A small multi-label image tagger, trained from scratch.
Model: arch swin, norm layernorm, num experts 8, depths [3, 3, 3].
Data: 44167 training examples, 58.5 epochs.
Rows from block 5 of a small multi-label image tagger, named by matrix and row number. Rows with one number within an expert belong to one neuron, the router's apart. Each number is 128 + 24 x the weight over its row's rms, rounded and kept within 0 to 255. All counts start at 0. Numbers have three digits each.
Before each expert's rows are labels from the 100 images, of 14976, where the router gives the expert most weight on average: "responds to" is what is common among them. Only what is clearly more common there than usual is listed. The data: telescope images of galaxies (Galaxy Zoo DECaLS). In brackets: how many of the 100.
# router: slot weights (model.blocks.5.mlp.router.weight, 16x192), inputs 0-95
# gate: expert gate (model.blocks.5.mlp.gate, 8x96x192), inputs 0-95
# up: expert up (model.blocks.5.mlp.up, 8x96x192), inputs 0-95
# down: expert down (model.blocks.5.mlp.down, 8x192x96, transposed), outputs 0-95

# expert 1
responds to: bar: no (31)
router.2:154166119125126139105148127116116119140126131156131114134091143081120137121180142158131102126154079095093174152096130081107090146118157117130129142114110110117116101148118124109120122079124092099154165124121140132124145109163122110127140118103115128123158148117147189136156098112136191135
router.3:122173164098139116105145143133102140145116125153159120133114165077152133117135124135117123125147083075099139147108094099139095122113189096132103129135153127115122113146118112117100128106130093083139154121111153127148105101151142093136124138080111128118152119147136179132120114103118151119
gate.2:110118118131101129166141144152134131103146135146157118107152121132132098142148154122083120133131125144160095096068119096139133112139114103075146096153102130171123116077156183141141133086133149140119137114090116143117104147119106137120111127107129152168096171187134130125141171121140138162
up.2:147133130106131133113117117110144137142118140126096137163126133130150176088096098123177107139102130118098157133194127156127126140089146133148124143077150133084138130176119066118114145157123108120140140129153137079107156123132140108170121106126117104097162111084163125129108100161124123126
down.2:145154126123140119115130127139121110118137115101157121127139122134166162132148136099154122152098144101101181123200143197147134129116112145121151088122117116157077126142143132131139152194074143103149115139150129110138149133132129130160129156146121116131178121094108059149115125131134095143
gate.3:149149095116092149122115157107135085130142178103145120137111124110118120120167155130151097125123126127102162178142161162073116167124128126155140155102082094129111091135102134132129107120129107124161136150107145124152153165144112140111155100131133164118144158107142148115177098136165150096
up.3:103125119115177116164117112145125153123106108160123124116148125169141143118074101137152126151110165141144093099137130159140139097100108143122130124118180186106150128115178116114124106165148131130114119095146108094073118127089149111156108152149129093160132119144145110143074143141101104157
down.3:134099127123067109168139123125116129130149137110108134126188124116164113136158135099122125119157131129117130167158148169136128110127142117101122100103098079107082118152133139144140151155112145152206137174138145113141132166128114122139135115139113106160139129131164087104161085121137098149
gate.4:132107135119152117116143064074102132121112120160131139112120110136152103112120155144172154156139154124140146147122160114130128101104117158123096171084094166107126116150173124138123159136126131133148129159160118096128146151117158122143134183123108089149157099172132116175053125130132125179
up.4:100116138152115138116113150139176129113128124115088145090156114140141132162117109106105126122102136148160108103131099138148150119109110110073107056168115129186099118118125157150131167161133146177101121136124117117110092136122118149148180117153147115154098150081131109094166127145179114091
down.4:104140122141157168109103132123118125142097121169082129104108131128103135109119110112142111120130124138134111102116156082093126156098107135116113123120113143144122080101131159123122132087188090176126132107110113109104087129126122169093154117147150110134131144128148173145141147150182141162
gate.5:081094129158136094108133117150123146104163095132130124066143117154152117165110145120115145148138131156152115124117099117151162103132114125125110112171147158192142166115124162160116157120154167131067117147127185168143077122097119151161133153119102117123079113140089096134112142129134113122
up.5:108137143146157113146108129138118146158132112098130141114153129110132112132130130138082155084174123145126115140094084103125118142126155146180139160170152127129158147124085128129143074088144123111108145087152123158128138124136133134091107149111127169090105112128119142106113137093076128088
down.5:077158138127145114089117136134100132129115115159138126084110146108109115113124155130124139138131101097147128141097097113154120138112158107122083154195165161154126110126088116136119105129153111106094148102134146174143109096150127108136177167109120172129101117143114143119150132106123150073
gate.6:103099147129159074105147077114159140112116120116149154117179119140154093152108149124104186117136135133157130130130134118140137105150118142166111129150104144138123150138139145160136149139129158131117117137174153131128115129122149130125129173163090132121116072151064099140084147127115119118
up.6:139129143090093133136175116135112123102129122153150139127120145118133151105137143117154123136120129102118146112153167128152127106130129075076136106106111127132116107153164134132122183146091133126162142157127134111143115135129124106188114127109104094156154134135151119145117135133157126160
down.6:176124110137103122144143130148125106096154137097105113159168122156134157133124121127150108151114150139143124101160176152123156080129104113076134051105104106123115156125174155098161170143073152126154126141114134084144142121104109137163139127157160083169158150106169118122113107154143127150
gate.7:134128124146124079130154078143092129143148050119072120126144128094114127098155130136131156115199103119101123143172153133118112142116138111149168112176135129085156141102128154140148122096147129102154144116131141164143127110142111121144083074136102161098124088118104134116144121134101134187
up.7:122102163081082161146109138094152122121121138166178143131138114136149096133085139133120110118095145127159135117114141121127130093148133115073082112069093127140110109157151119137111164151130133157154136127123147079095141160107121126156164166121132097164139147182143111136108126142121114137
down.7:106135120098132104123123116147135133111146120132177122120125164139125139141113126133148117159125119096132122135141131186152142082149151085097103118130153154135120107123147114126120146183075156084153136133131127108144134118119120068168142155115109106157163126136133061129117139137114104117
gate.8:107111139128098118104096143132150133093121102137121132135128140119115131110097149160111133131140117134130139125137090115119140141098137123146096130157131131140098129116131167170128169112174133132099147083133153171092152121123118120144151098113154184072107098154098108098141137174135119113
up.8:128115138111086117100154145131125137084133111158126126143109158113116142092109155161125122145137109119129151122136109096128142126111144092119089137142114119123100129128140142154127201106145128127123149123113175165121137111131111107160149090105135155106130109166109116108145127163155136117
down.8:144101113131128142172129139158110118106133170121130110173129172157118135099090093119156104141114147146163074088100155122122151098135116081101142140086127123126139141104167150093138131108129129112132116124116086076141097121111114151116092103155157093164145153151167163113110156156137133147
gate.9:150134158133196135101118140100129131136101102140119097176109160128103128117099116150098141135150106111111132149117149069114119129105119185185122117114129131083122137121166095110144131075122111113135122091106086153108135089127149119081111127127148106092137104136089140141123123144141137142
up.9:151159148086154096109107134089110100114067121129136118159115141127110061117105133159148125152129128101125134179093183122097111110077108129140098102111103168116077103167163127100149084127123115116159129121121081119141161115126161098149139163155163122127141137138141150125143099130139144121
down.9:121128119160112139124163153150117078093160157108080107123128076139122159100147153152150113156123145138148133121146122139129160087123129128086093095145151114131150183124135131098172116152133154116099115081114175123174135105105114130163152143105155117159100157112142130136118088122092131116
gate.10:103145116098090097150107157144156128091140107136172127100181135136129122170136137125123125135127130140164119114092137131125112097112127115080127053135096143183105095129176171126145128135121126131137162110148140111094109157123120111179161193149109142184120135126146132146117112127139138124
up.10:145112140122165142119154099100116142149101134142114142134115112115144124091114147131139141127128139110081141135195109157150144148138125133191128202116185132093151153130087082147111137136153132119118099130138152142144126116120165152110071084103115140063120107139115111103135152133135105119
down.10:138166130142114105081148126126158117119145091118116123104127084126136135172177159130117140141118111117104177148169137135136125132146122174124132083178114126142114136145116122137137150154083151126126125145132179162136167117138123105164180164129113142123122113085093085147140089109115140106
gate.11:115143102141105120148090149117132093128089135120117145094100129139113099133140114126174124139120151150147121167061170147108133103136118108082139141133107152127139097141153156106125082152124136143142131154116130086149153158106130122133169178131184116189115138128175132137138124110107120127
up.11:149133117142070121155143129100111110117110081160090151091094105134118105083169141142157111144149152150117138131106175145125111116162103158081156156129106144113110104135148149117127111135144139167131132161098117133118164156114131114133131114119147120121120122126176131147139144104112121198
down.11:148070139137104090165137102108165120115114119115101135167142130145131113160111116139118156118131129157174100082132159139114140105184116116112142119129075121109165192111153145133119182138113168137120084150133110100107139137140125172113112102184119120144133133126114111119101135139105134140

# expert 7
responds to: shape: featured or disk (95); edge-on disk: no (93); spiral arms: yes (86)
router.14:126115143088110148149137112109129177178133103151152168094106139096112133166155154120086135105151119117112143116112107111195119157160147115133140150118128111149119115133090101189072135113116121134135136165156174169114112149141141157113099119088096157124093112151128136101145189066147140129
router.15:124116142065116119175157111133123181155134109130146166119144136101138142144152154104088173107138117105129119096111113111212131129137156092115154148138124111121146157119122093159084148112088133115142139157144163148116116140143141141123082117087089151148106117153145138096125191071114140124
gate.2:114113114127092135116150129136150104111143138179117113097077147139120122124107152125172084137138128119142135153132155126084143129120118156123083127119104149154079080146168162136106121136183155157121118172179144146138112137108089105157153138166112090124130137108092120171152096152160113157
up.2:082090143113160154149098145149137139135107137157137151121139133123104098156101112112126147101140120142181078107095108112143195122163142085114129180156147127157128154084141125131105119120162153123085112108091142127127088136118118192081111104114148116139085139194114139081150175124127117100
down.2:120130157155163143136130121117083105143100119112130149125109112118126130151131097095110157104133138116124117123121147088161154123118134126139170088138124108223088124131117170133120090111123175137118117124153079125152072131142135181109116139155139112118106152092112146139122162119121097158
gate.3:085120122150120137145118194175080139131157154090089138148161143119156161130131114122119128106150104146161088102124083136127146131092160092102121126159154077126134158078132163109113121133161111137096120091136162114137108129123083134120140098124136116150107138166148132088139131129089107116
up.3:110138141166125108112146151155106124131142101116075121132121138129162168083098093121135125120133076117132120129129119116102119123106150138131075099155131122118125150136117145102133141121162103139093151117157138128137142097144084050152175127146111098118129135115104146160093093126085128147
down.3:117091146131128146154128114115104125151103140136131149119108101116147125114122097100124155098145153128117129142149144140123136130092144128152157152072122132181109111162115161144102080159167150143143113138165055117131098155126128123112101120134125113095111136107120106159118131115114084175
gate.4:116143125116149090125159120171119127112138114129145114110181081129160093180145153101104161141109099110153105104101121103142156116154144108112140142209109113145164185092123127123113158098103143104103126120104129140129110093147102166106133123131109137161101162143132138116121148114134156080
up.4:119110114112131112159142124186148132106144147111124113151182125130120124150132140127109144140118149119148073086157122176139157098132122092087161133155130121104188173084168124100133147159099154100132087114112120106118107125116118154131106102130135133172114137156161087095111154138111095124
down.4:148077114118083149161100137122139129109139140124138129146083155140099118112114118164150108128113188154180126135117165175079119122103114108123151165058096164110152124135153144127152132141119141129143114138135116110120159152114139159159091131125136128132121118157162115121113147140137132147
gate.5:127110118141103147126121107129110146137164094087072134120115141131147168060122096119134126121150103158117143113132133117129103140115143162133112120116131124072154167134123106128140134114133095151127165123142129149126180125133104049171116110106121149099136103091147147185093098114081136169
up.5:102093126129089147140111129123127150154177082092078154118132145120154159134139093105113138095173095159138124111125112112134121154116152153124121111139098084097146157104114118145111140111145119168141160139170167156112149150146105101134129096119095139116103106116115137153133106111105124160
down.5:145123141150095135120133119109136141158144100118110144111163090123143106160162086126104136100157103179118138146107124095111089148150144174138139113097099082138151127143114131144112106089167089153134184129104121112131129143138119105075110110096115133101102152100140177165112079108114138153
gate.6:155146098121111131108138170133120089094129143158157093132060133160073093147130150170144084175113128128147147158077138093112136104149100126113097158112133122162099131136142126104125121085119135097114162122087147142146146090117126121128138147121162130133122173126143155118162120130150185094
up.6:141128135098121099133131091117148147141108092128141115109121104133112126145101141135106160150127159108133134149146128154117134107172126155157121155119153174087164148181123087140108108157104156125143116148152140156126165129103158072157124138107107157113131103118124097134102112100079112111
down.6:110119150092125097115094109099126158148114098141158151114085152101104098165127155147117145119141120092125152168137093165114109155141149123161134167156118158146108105158103109157099125158116118117138105150170167172132160154156164134150130158117104166101134081160088092098140143102133116094
gate.7:133083118100100133177111113137173144127138150101117142168169171122105151116136129141116132117148162147118097085160127163141149128122119103106173120099126126087155134093162128127142135157111144128166099116158120098100119174105138150135086085126140138154135098157153099084128156155116097162
up.7:127155124140172126106160118149083127123148099117141113103150089136193125150140136077127149134096090115120142112108124092142141147133135142143130115186104093160128160101105137127126158094124118123086148132106124149139121087164105153102150137142113111127135147102100151157110129116153158103
down.7:177081136103099121175122128111126136124116128119149140165094141132057120150126107180115147114136163142161120137121154125103113118132124111141185153054098147141131130146151144123115109130095150117152106139154090121125163159122155142145069119122134138106119127159147129108103157134109124150
gate.8:126148126123138092127167107160100116096145108109138108132168084128175095160157158117104154147115091099130122106113109103138151118139129106122147133202096108133156178104130140108127156094100141072109122128125125141143121081149102151107131118139109132143116152142111144114120147121122149103
up.8:139137144150130171099111145070127137155120130152140150103076117123122143096119109129151112107118116139102176169119139107117093152127141171157096141075149142135086082166098109162134109124146103166137160124098139135123155144137149096138149155099127118086152126113128149166130103109135138137
down.8:103170145147156101108161128141121125147135114110110127123166102108143140139146148111094157121151064105086120123147083118175137123151159142129105086205158083118119152120099106125114112126118128122126131112120141153153113102143115078110159119125114142132125141105094134126135102105095124108
gate.9:120149126124099163125141120096106118144165117093104141109112129116158165113161135112158096110132092117107197132151130130133108167091152130109124096132081088145083110155077113136139129138132074148133156148174139138143146132175102138170150140130117127140156122085117145137155093106143149129
up.9:105160133138166102096067153125142129128091131157157112129133130144154100156073077125145099143096137126152117169120125141082113124143116152158084128123162151141116089151127141118119098146168104125107117124102143097112116126110139096099176150157121116117159124133108120152109099146139109098
down.9:136115097114120148194155144157129130102145163141120109143185140148155154072114131123144109151128160144135105087150143134138158092110107100098118138086140128080164123105161124105150139109154138136141101127120098085090074125093114125132105096129142104179136145145174135121115140161148134148
gate.10:123122117097140136137084180141123142095126169133204137138122207145077127180097138139125100132145162127138133138105131133147156109143116104141124104098131127173082085123157134130117144121123150123152128113121150129139099154088147172128114135128151104143128144153141112087142156160221127088
up.10:103087135115098156140110103105141117129141089157139144135145081127142115088119106121156156103136133175125164159130145129130122148159136172167127137072107104131119100178141119155143115128178115124162181095158077110105136141124099131090109149139143138092133114132075121156073123148120120173
down.10:132130136151149165130098126130160106155113143121107124154107126136088152129096068132134134109130168138123113109131157116087135133114104121140146110050155141136134121119144158112130075124142124132125116093126081089085110144117146141090106126135143099110140152116141158156105143155124104175
gate.11:107147122121051126128178142145149089110164099136120084116103154138144129094155157157138077153139109098090164145132149123109115142115131134103117089160133111130071120121120153133115133136139129134127140122162146154162128126121103103176127126120072106133103129120123135150173112135124123120
up.11:159161146140093129126129144174096128087157156096129133175156100134204088041144126125126115112134112142077128135124106147130092147090151137144169139120109118133112141132121175120164115124138124103130152094162058142111178121140077120112114115129122132088104142141134135135162125134100100130
down.11:131114135124118126151154147111145147139115141148123147138128129095161134053131154145119136116130165153105125115156088200130118131099149125147124199116132159060182127123109102128144116180176135138114062132118130118070116143123145128122105106071110146114113093148140091131133132101124082111

# expert 4
responds to: roundness: round (43)
router.8:127098099129096134146142138132106129122167110145129129139091150147089158131126107136143100138153123154155130126079115090117140117182152132091112140113075091120135129132151117145118154075141133133147172157128131116143108145127079138101132106132139107162138159142142135121128117156162177144
router.9:136149085109083145162165132131152128127146134159113108137126118118124133115169140128118091118122119147133127116085141105106108161148132134103153148123086091102126118115139117100132117095144086138140151146114144137093137138142095137111130090130143147160118135139148183108165124110129195125
gate.2:169120098142097142131136140145087106096168141079121100149155109146123125124148139126150119154138111154126155102138155119096122142106113112112140083113088085144145123077152169122168167092120114127151157136071107117160142124131097121140129084131162130134165158132142147128141097160153157171
up.2:083102130141139112144110109131151146127129093152135134115120123154142140149090096104141138119118155152149094132089120116133149126143124196146156153133133159116172148126138117139109113113164162124099137118141117129102121138118136140084093166141119114123105111099110104170041150132115121126
down.2:133113119112062141164121130132124131121151131104107126127165123128152139125156141133123108137143151125108133139193150198112135113109132092103135104082122091105105116137145146126141145170099137139182120147141148103126165164106113089175126085112120106148149136144171099106157092126119090169
gate.3:156132119132127119107174133134126117117127120195150080116107124112136132104139191172121105152189106105080157113141130131104094140164133183133103117110126154101085117115142153123126134131188109089125131080127160165096141114132119102141133125108077152129137131145111134199121115136121133181
up.3:127067133126124095146124109128151163115139120127109151152137156151091098146075118119133158125144134149169084126091140104142190093147123100112115169143121129150156168140142123167107170100104185151126134164159128120135094137110128154121112110153151105137114123144144096061146142157174123073
down.3:120101149107149111143105091112109137150116125126148156134130149116147103171109121108128138112143149101128117158146140173120155142147132101143139129101109110174073118156116140153105137158122146121154080163175125110138111165139147182109114133176110105118158112147106097093138151134155083121
gate.4:147122143143125124100086152095135099119123124096092137168111142135082057133102118155115149123133115131133126208111179103094158095098115100136119158131112115124136128162135135126162135106095141138151132136105121113154144123122123129106141135137175105118131145132148141075165107149158136088
up.4:148123143138117122103099149090144102115124117109087141164102146133078061130107118159119143130125113132145127197109173102106153091100116098127115163135110116124122134174138130128157143112092148152147137150113131122153151121128118118125151134137172117124121143132147132076178106139151142084
down.4:155131119162162126124165148159126097114141152106107112161128106157144162124122110106151125144083125147155114093088126085145148107134113145102111105138134116135147161109131107103137144109108144108094125125099119110140107080135107170093137136159145099158127169093132146140106124142128150106
gate.5:149128111089119116158126110116160129110114153103172135129169121137120064146141157147104140125145182149118115147101136135130126116142086126153185141106123166126139125129147142124147100108107142118145110136135105134135147155098169138144051124120143148121096127153143149095130160122125137132
up.5:174121135124140147132118148127158115092113182145151124185124179116111137099128174144146118147123139103074131102152142134140139115090103091116132113088129141119096104094149140109161165115103141084146106113101142103097118125116143180127097123128147099131170126151152123090165157176179116143
down.5:093124133139146167070100109131123160159139093155097126088101128125129147136097104084142109128122067113160121125128120117114137165137160171104070116155131140108112100121105092143110142121140092183135173138108135151113136116159102095122184124138128114144159112111124139160156107127155144129
gate.6:144150184102148120099153127131085133158109112120121136163108146101146135098116143119106138125104092040104136145139110087162137127110149104138096129164150127111089150150084092112112130129101124084115129131130122162137148055156134116119151120114115125101147122134111140095146139100109119101
up.6:090123132173147095099079105119137118122127102115143122106152113160150082149099111130139150142143161154139126196099126129107127126125101181157115131127131150150154134142127148136140102122165140127107132098142132116135132130106138132114128196150117130114115104121109115168068117139115123124
down.6:092147142122164104059090102102122143151096107168134145083085151115110086151093141132139127121139104106151134153094102106092117167145139134147068157193130166140120113136094124149104136120173104147098130133132171163129129126147145148119178158145129168109130101146078139124150128125145139082
gate.7:109093111149117147157102138163134085117137150108132107121141099151092097172141129126126131143143184157139090150125158159105188108173088114116180103114125124167154118096142164122136101134128166126158121109121076103162110144097119162104087125147167112144092163115148115104151149152142120154
up.7:160129114136117124130146170184087104106145151070140097150114125156159185070123126098129112162073132131115137113142138131116152098108131127120123096115133118105126158121139131115147128121103156102128132131114098129159162118107104090155120119120134104124128163090145128154128111136103129142
down.7:095118170097133107139127101107148152179111089134131160114176128085174101160143131114082156088166108094117125139168108166144112148138163117140130116136122110133102114151106133164109124171132128138142107136173164132103117159149147135121134131135085138116131086159105105107128129100116073132
gate.8:163142131129108167117180125127141117126154094131105094138074153125119175116151125133106102128098070110133165101149143083138099137132154135108123112158112100096117145129130082113155166121073118128129133153103153180130138104151102096150155111108120112131142121105107128154147105091117147140
up.8:159162143098139109107114157150089103125120138078161114199128162117161122106124146111126140131097110081093148162119142091115129141081145095145112100124122111107080137116113139111134132098117115050132145109112113131119175081152120134093133139157122141108171141132130161110145119138111137109
down.8:166123104106115148197166155141093127101137157130142116156133121148133170075119127150152108144091163154152116086119132116173142088084111118100169133083138154122128139119169106106147121106108141111117134124123060107115118120106130113162090115117156111154128149120167136141092156139125156135
gate.9:109084126111110074145165109151129142117129129139157127130181076142183111116115172115128147143125148137137099115116120140126160121186139143134100141110128135115113141130136141152081134145179151127128131142168153123094149150112111129131151110157081171145130110188117110125116131135099104129
up.9:112135133088130134119137140176120112137136146087169113105189079117190109130118143067130155133092112107109149127175098182126140152149171120144109137142142106129161131112091121127122112151149102096129150110117140117142138108156110132099132112108124146123168077154113131122111124125101113128
down.9:162143148153121155068102124127194115131120096123110127123067128131085146128139128138127120125116120112095181127172160156101114131160113146128103096118118141128113127134126141145132167177105136146121127120083145145115195120134129118156147128100121124084129140095131112159168119131127098138
gate.10:147130132107125155148112157128121119149135136106160155162153144093131139103158144104127146094134100113087163149129147102125119164115153112131124124089117089116113090104119132142141126109118082121177149104109144103102135146163120157084131122116116140132166138158157164101154121134140136139
up.10:140142137120103136125129163127122106122144116126158138161118158094127119125161150123123131103134084112115157123104144059125095147126150082115127109141095088159101115096127165145147161085120117100144154126097184132122129132158110145097143128116125163129131129170132152125153122125138145135
down.10:144114126127156104134140135121128122110111150133156126151088129139101122120089135161140134139102164132168120131077125115149149107107105129147148158133132188155138159134149118128141122113117171100081097135140109136149112114118153167132094173137145136114099121131108109122093171129134149085
gate.11:155122114101115157136187129165140155129148168133128120129112181120110173130145159107098099134139103102126119056159083134162133132160144103107132119163127108117115130108124107121101161129095130130126101173148152179146088129136121127163119081097104115137124097138122121103176136106144136124
up.11:103128165137157098113087114095119144158093078122117156143132097123174122089101090125138163111091126119121131162127143099137118123083141151154105128097149150103138143158107096142135113139132120122116146091116095099088176110134148099103140163134120139103142134111129124154077137123088106132
down.11:143091130122123147174123145142124160127131136121110129153143164136112146105094097139122119120133135153167066069148117160146119100120148097099135124107138143077183159102149111114125144137126145157122120119108089109109115131112123101147088061105139124136108132139174106143101136136109109159

# expert 0
responds to: shape: featured or disk (88); edge-on disk: no (87); spiral arms: yes (72)
router.0:132131130099102140156128124106112159149143119137116168123136134074107139131165137124113135086153102127125136127119134111127113149124167092102133132124092094123149107125115120154107148097111097139172172143107137121120124146162116140126132106102135148150141134137171179087152123122150178127
router.1:163141141091102141147153098110121157133142109142143141134106130077120133134172154118095132107133095112117156128107145091144114147133153100109161131121090098138112114142124120150125154084080114114170164159136117144114147134171117131129125124109118143142155142126162176104154140109155186124
gate.2:128116158121116091128155105119149118153074090138155110138108120122174113099122115107126164139101155114087133172168164166130157119150110131175136168088145110117078137148117125157101129171144157110128122137150125115103150117125143143099114131144088165094140110138118101127129151133099093148
up.2:119121096151134165099053124108123117113166149102083125080139117152089115181118131147140091145161138162182136124127096139097121137119113141118107095152118152169158113143133151109164110132128119164114120118134138144174129133110131126166150144124173089130104120109111116131137090137161130116
down.2:115107117132124140098069129104143135126134134132124129104127120154109092172094095161135108127146152174163128169126129142085113125106108151161116137098127165161172110146146140139122101129161122168122126116131115112137122158083142119146118145111144123095112147130125094156100096144147117134
gate.3:095146141172148131094102122140123096157107110118116111120061144155098106152115075138142108145114132136167105189071142081106129098132118124141100156148149140157121132147117110100118074110132130127117126141106097110162124083120129119098166176149146110123105162110115150146126124117118144102
up.3:153136134113131136139109106160206145151129115116162138192113147139100162158128068111125125115087127153131119099082110107165127142145126143131191079098124127160109120111141112112103093110094135091124140128122064130089146117144143117108086119146121112117142129089111139124117170125123142145
down.3:140131138132135090142155109134124128132098105152121129137097149127085137108119131127108153126137097118159092112043160039143116107154134133101116122144109142102106126124127128120128111088114142124139150161139093144109124107148123100090159147183124128157123129118131168140140157116118167136
gate.4:141141166111157132126161097118107126176107141132138124162090152099136131101144133122116131122122111068084139134178109147146119147135148108155142175120165120093144149147069080113097108143108110083133089142115128141168116108153159129105100109102103147104150118151118143111133158089101121120
up.4:129120089124091098115127147126147136074145115135156100093143094162148113191113135154135108165115142175168136133078100124096131108144103154112102086138097137159102114142168157143107170122134150155114161153110160145108164140101116097184169123138128128135127131116116110140134081154145141108
down.4:144121141109110102134163107101155154136144100138144138123116117116139127140155144137108137123120128117122159158126098120157103130185151170143142161140128137079160160163110070132114125129101137129128116163139183165131157142136146122146114142088093155107105088130101104134112117082087134102
gate.5:141150159122129091126146142157117116106132108075185116190137140130165123143126139128105169134102112116132140145088113084135119128132138131160138093147118120138097160132132141108147116111109135049120142113160110155125169092139129110108128170153099140099131124138091139129104133107067140107
up.5:102091100169140130122101121127140125139114146151073125083142108152099113133104099141132112143165171170145091139152122183099148098154097151120108143127156157111175128110135141118120105165163144184116097119086144100146090154086138141127127113125151104140096132128140099140120118154133100156
down.5:093104156131130108101106101130151148157130095136122144111128170112116084160122141127099152112164089110152095141113108109124098140187161117129097148183139134083158151117095118134109132135126133143132121146131182166144144117152130112125144119128096160126103097161106127117154131095092110121
gate.6:154107122128131146118166104107096124129122136163107113126093123113114130064128178160146119148154120092078159118189138140124152152120135123147101185115146127103127147122110115150139156121159120121123116111134135155138127107135130163130107085101142157096127128148130123115149135157156128136
up.6:131093146131137138127151102142102158153133100147092110149109131119123145082113129149104148127163096107091125139171123109144142136131163138167120190139167123042179162127106079140126137098144115102126140097120142167128139089125116112109080088078123142077119091160120123124118148134107119153
down.6:102122123146149150145091136142130124139111145141109128143141164130100129121106077124131116116151124152152073090104134116093122131121121099102109127108126107127149109089138161111125107109188095150131137095103094084104087134124110144072130088152143120156129161155165171119134138154146118163
gate.7:087150140124137115126117090122124132181124127112160148108159121115150107183145114141121135109158123125145114131117069135107100141138132116115127104112125133162112112136093155134085064173121102120136117131144135102124121151153145132145158149136092119154162123171123167119123110077098129136
up.7:110154135100152105155092124125138140149093172101153168155170136111121131184133113127146149114091148119147095125085127123142150128101124103111167106091130155130134106122136115103093086129090117098151124130144106066109117159143176153123137162153128107177165139132159163079134145121127139089
down.7:090139141142167119144095138125124114147083149130096151136167144117135106099125111127119152112152142127131113105149115163121139136108134066131109140131144104157132129133118167119132097164179113140102100093140123090112097133121130151107125104131144139114131149151141140089118144147113079127
gate.8:158118114128115154143116133076176153120148177151122155109145130114094126125139169152118108099173161145108154140122122169116091136130123147114118155107106130090146110135139122141155138128131118182153125145133161135113135162121145145126121130105127129144131095139144129125150098129153136131
up.8:146105109135117160139107137088164148119148164152124149109153128120102119124142159146114117101179168152112144134126119178119106135141118149124124160099115132100156105114132136145152124128146124184153119133125172132114123168108147152122108127098117131137125097159143121128141111127150121150
down.8:159166104114140122131153141136067122105140133107151120149132112139147153092118155116154120140097126126109161134107135091146152137076115169137154114125125133128056131137135116117150115071100118082122173121142092144142154107134128111142127159166151106130158120094124166138121131136144182102
gate.9:140092099129117143103095100113142070091156146095123094118155094147107040159129153155159131182126139142156152159144151139083157133157073120125114134129100117176134116139145171127164141120124125144145127129115128112183148124121108152130148115179158119133150134156114131101151096172166143127
up.9:165127107126117156109103112117148074100156150098117106144165102140104065135149148148155122151121126137143168141133149130094117156156100113115128120124092102172131106148136165109173136108104098146155138123112118100171153131142100155119145108172155109138162147143132154099167094158164158126
down.9:157156142148148134112139141142092120139122120110101135148109140119095123114120123131112145114139079121126114107095133049144125133114151104123124124169135114150127174118090127117129121078124124109090149103126103147158123077176119144108137128138155153119107145103127202114141136121111161103
gate.10:144137160150138128054120104117115103117122120104122100164068173132113131117113112146123111158113112110127144170106137085116117124092122134143118094139125141136068133142132129114130132113109136107119117146118073169163165071138136095135143152136133087077149141107098139135133117120126130137
up.10:155160142124112123088135157122124093097130129127152093161057145132107106126133128157127094154086102102121155171099165075119112113093131107131120125129123117161079132155135130119128150104098144088118126152085128160157157089137119100153144144113137126096134175118117138135151106120135137111
down.10:149123120154124146138172136136179110121157127086104112142162053130163165122176134125107153123105138151105159107174127124148143120128112175139160099103122100137136148121131131125160112131104146134118119109134126136115150122125116145130123132117102108121113134090110101143119104120112117148
gate.11:125134129135145149139126119121153103163111168154106129115116126110083117165146137145108119122158135099109084134125147167098124127142116110101142133114140145122149116092118124095106090152126123139152089109094094102151099141134141169110131126125142124157113180119161156114159130120134126140
up.11:124125148138145151147117103136174161190133124155093130121111130122085136164131105125076143095166108126118084142122161131130107113167142135120157156117155146080192121128139084104106099120084127143156115132118129123119115140121145101107091131094102107149120135133150143135125154086114122158
down.11:107122090138136149126115142153134121120156154133118103149158102165137142123086109145162105155105132168151105110097102101102163146124098155131096143113150112099149128088146131107138106080191083123098144079102125107102116088105108143086138092142154116159148151148130159116123118166156162122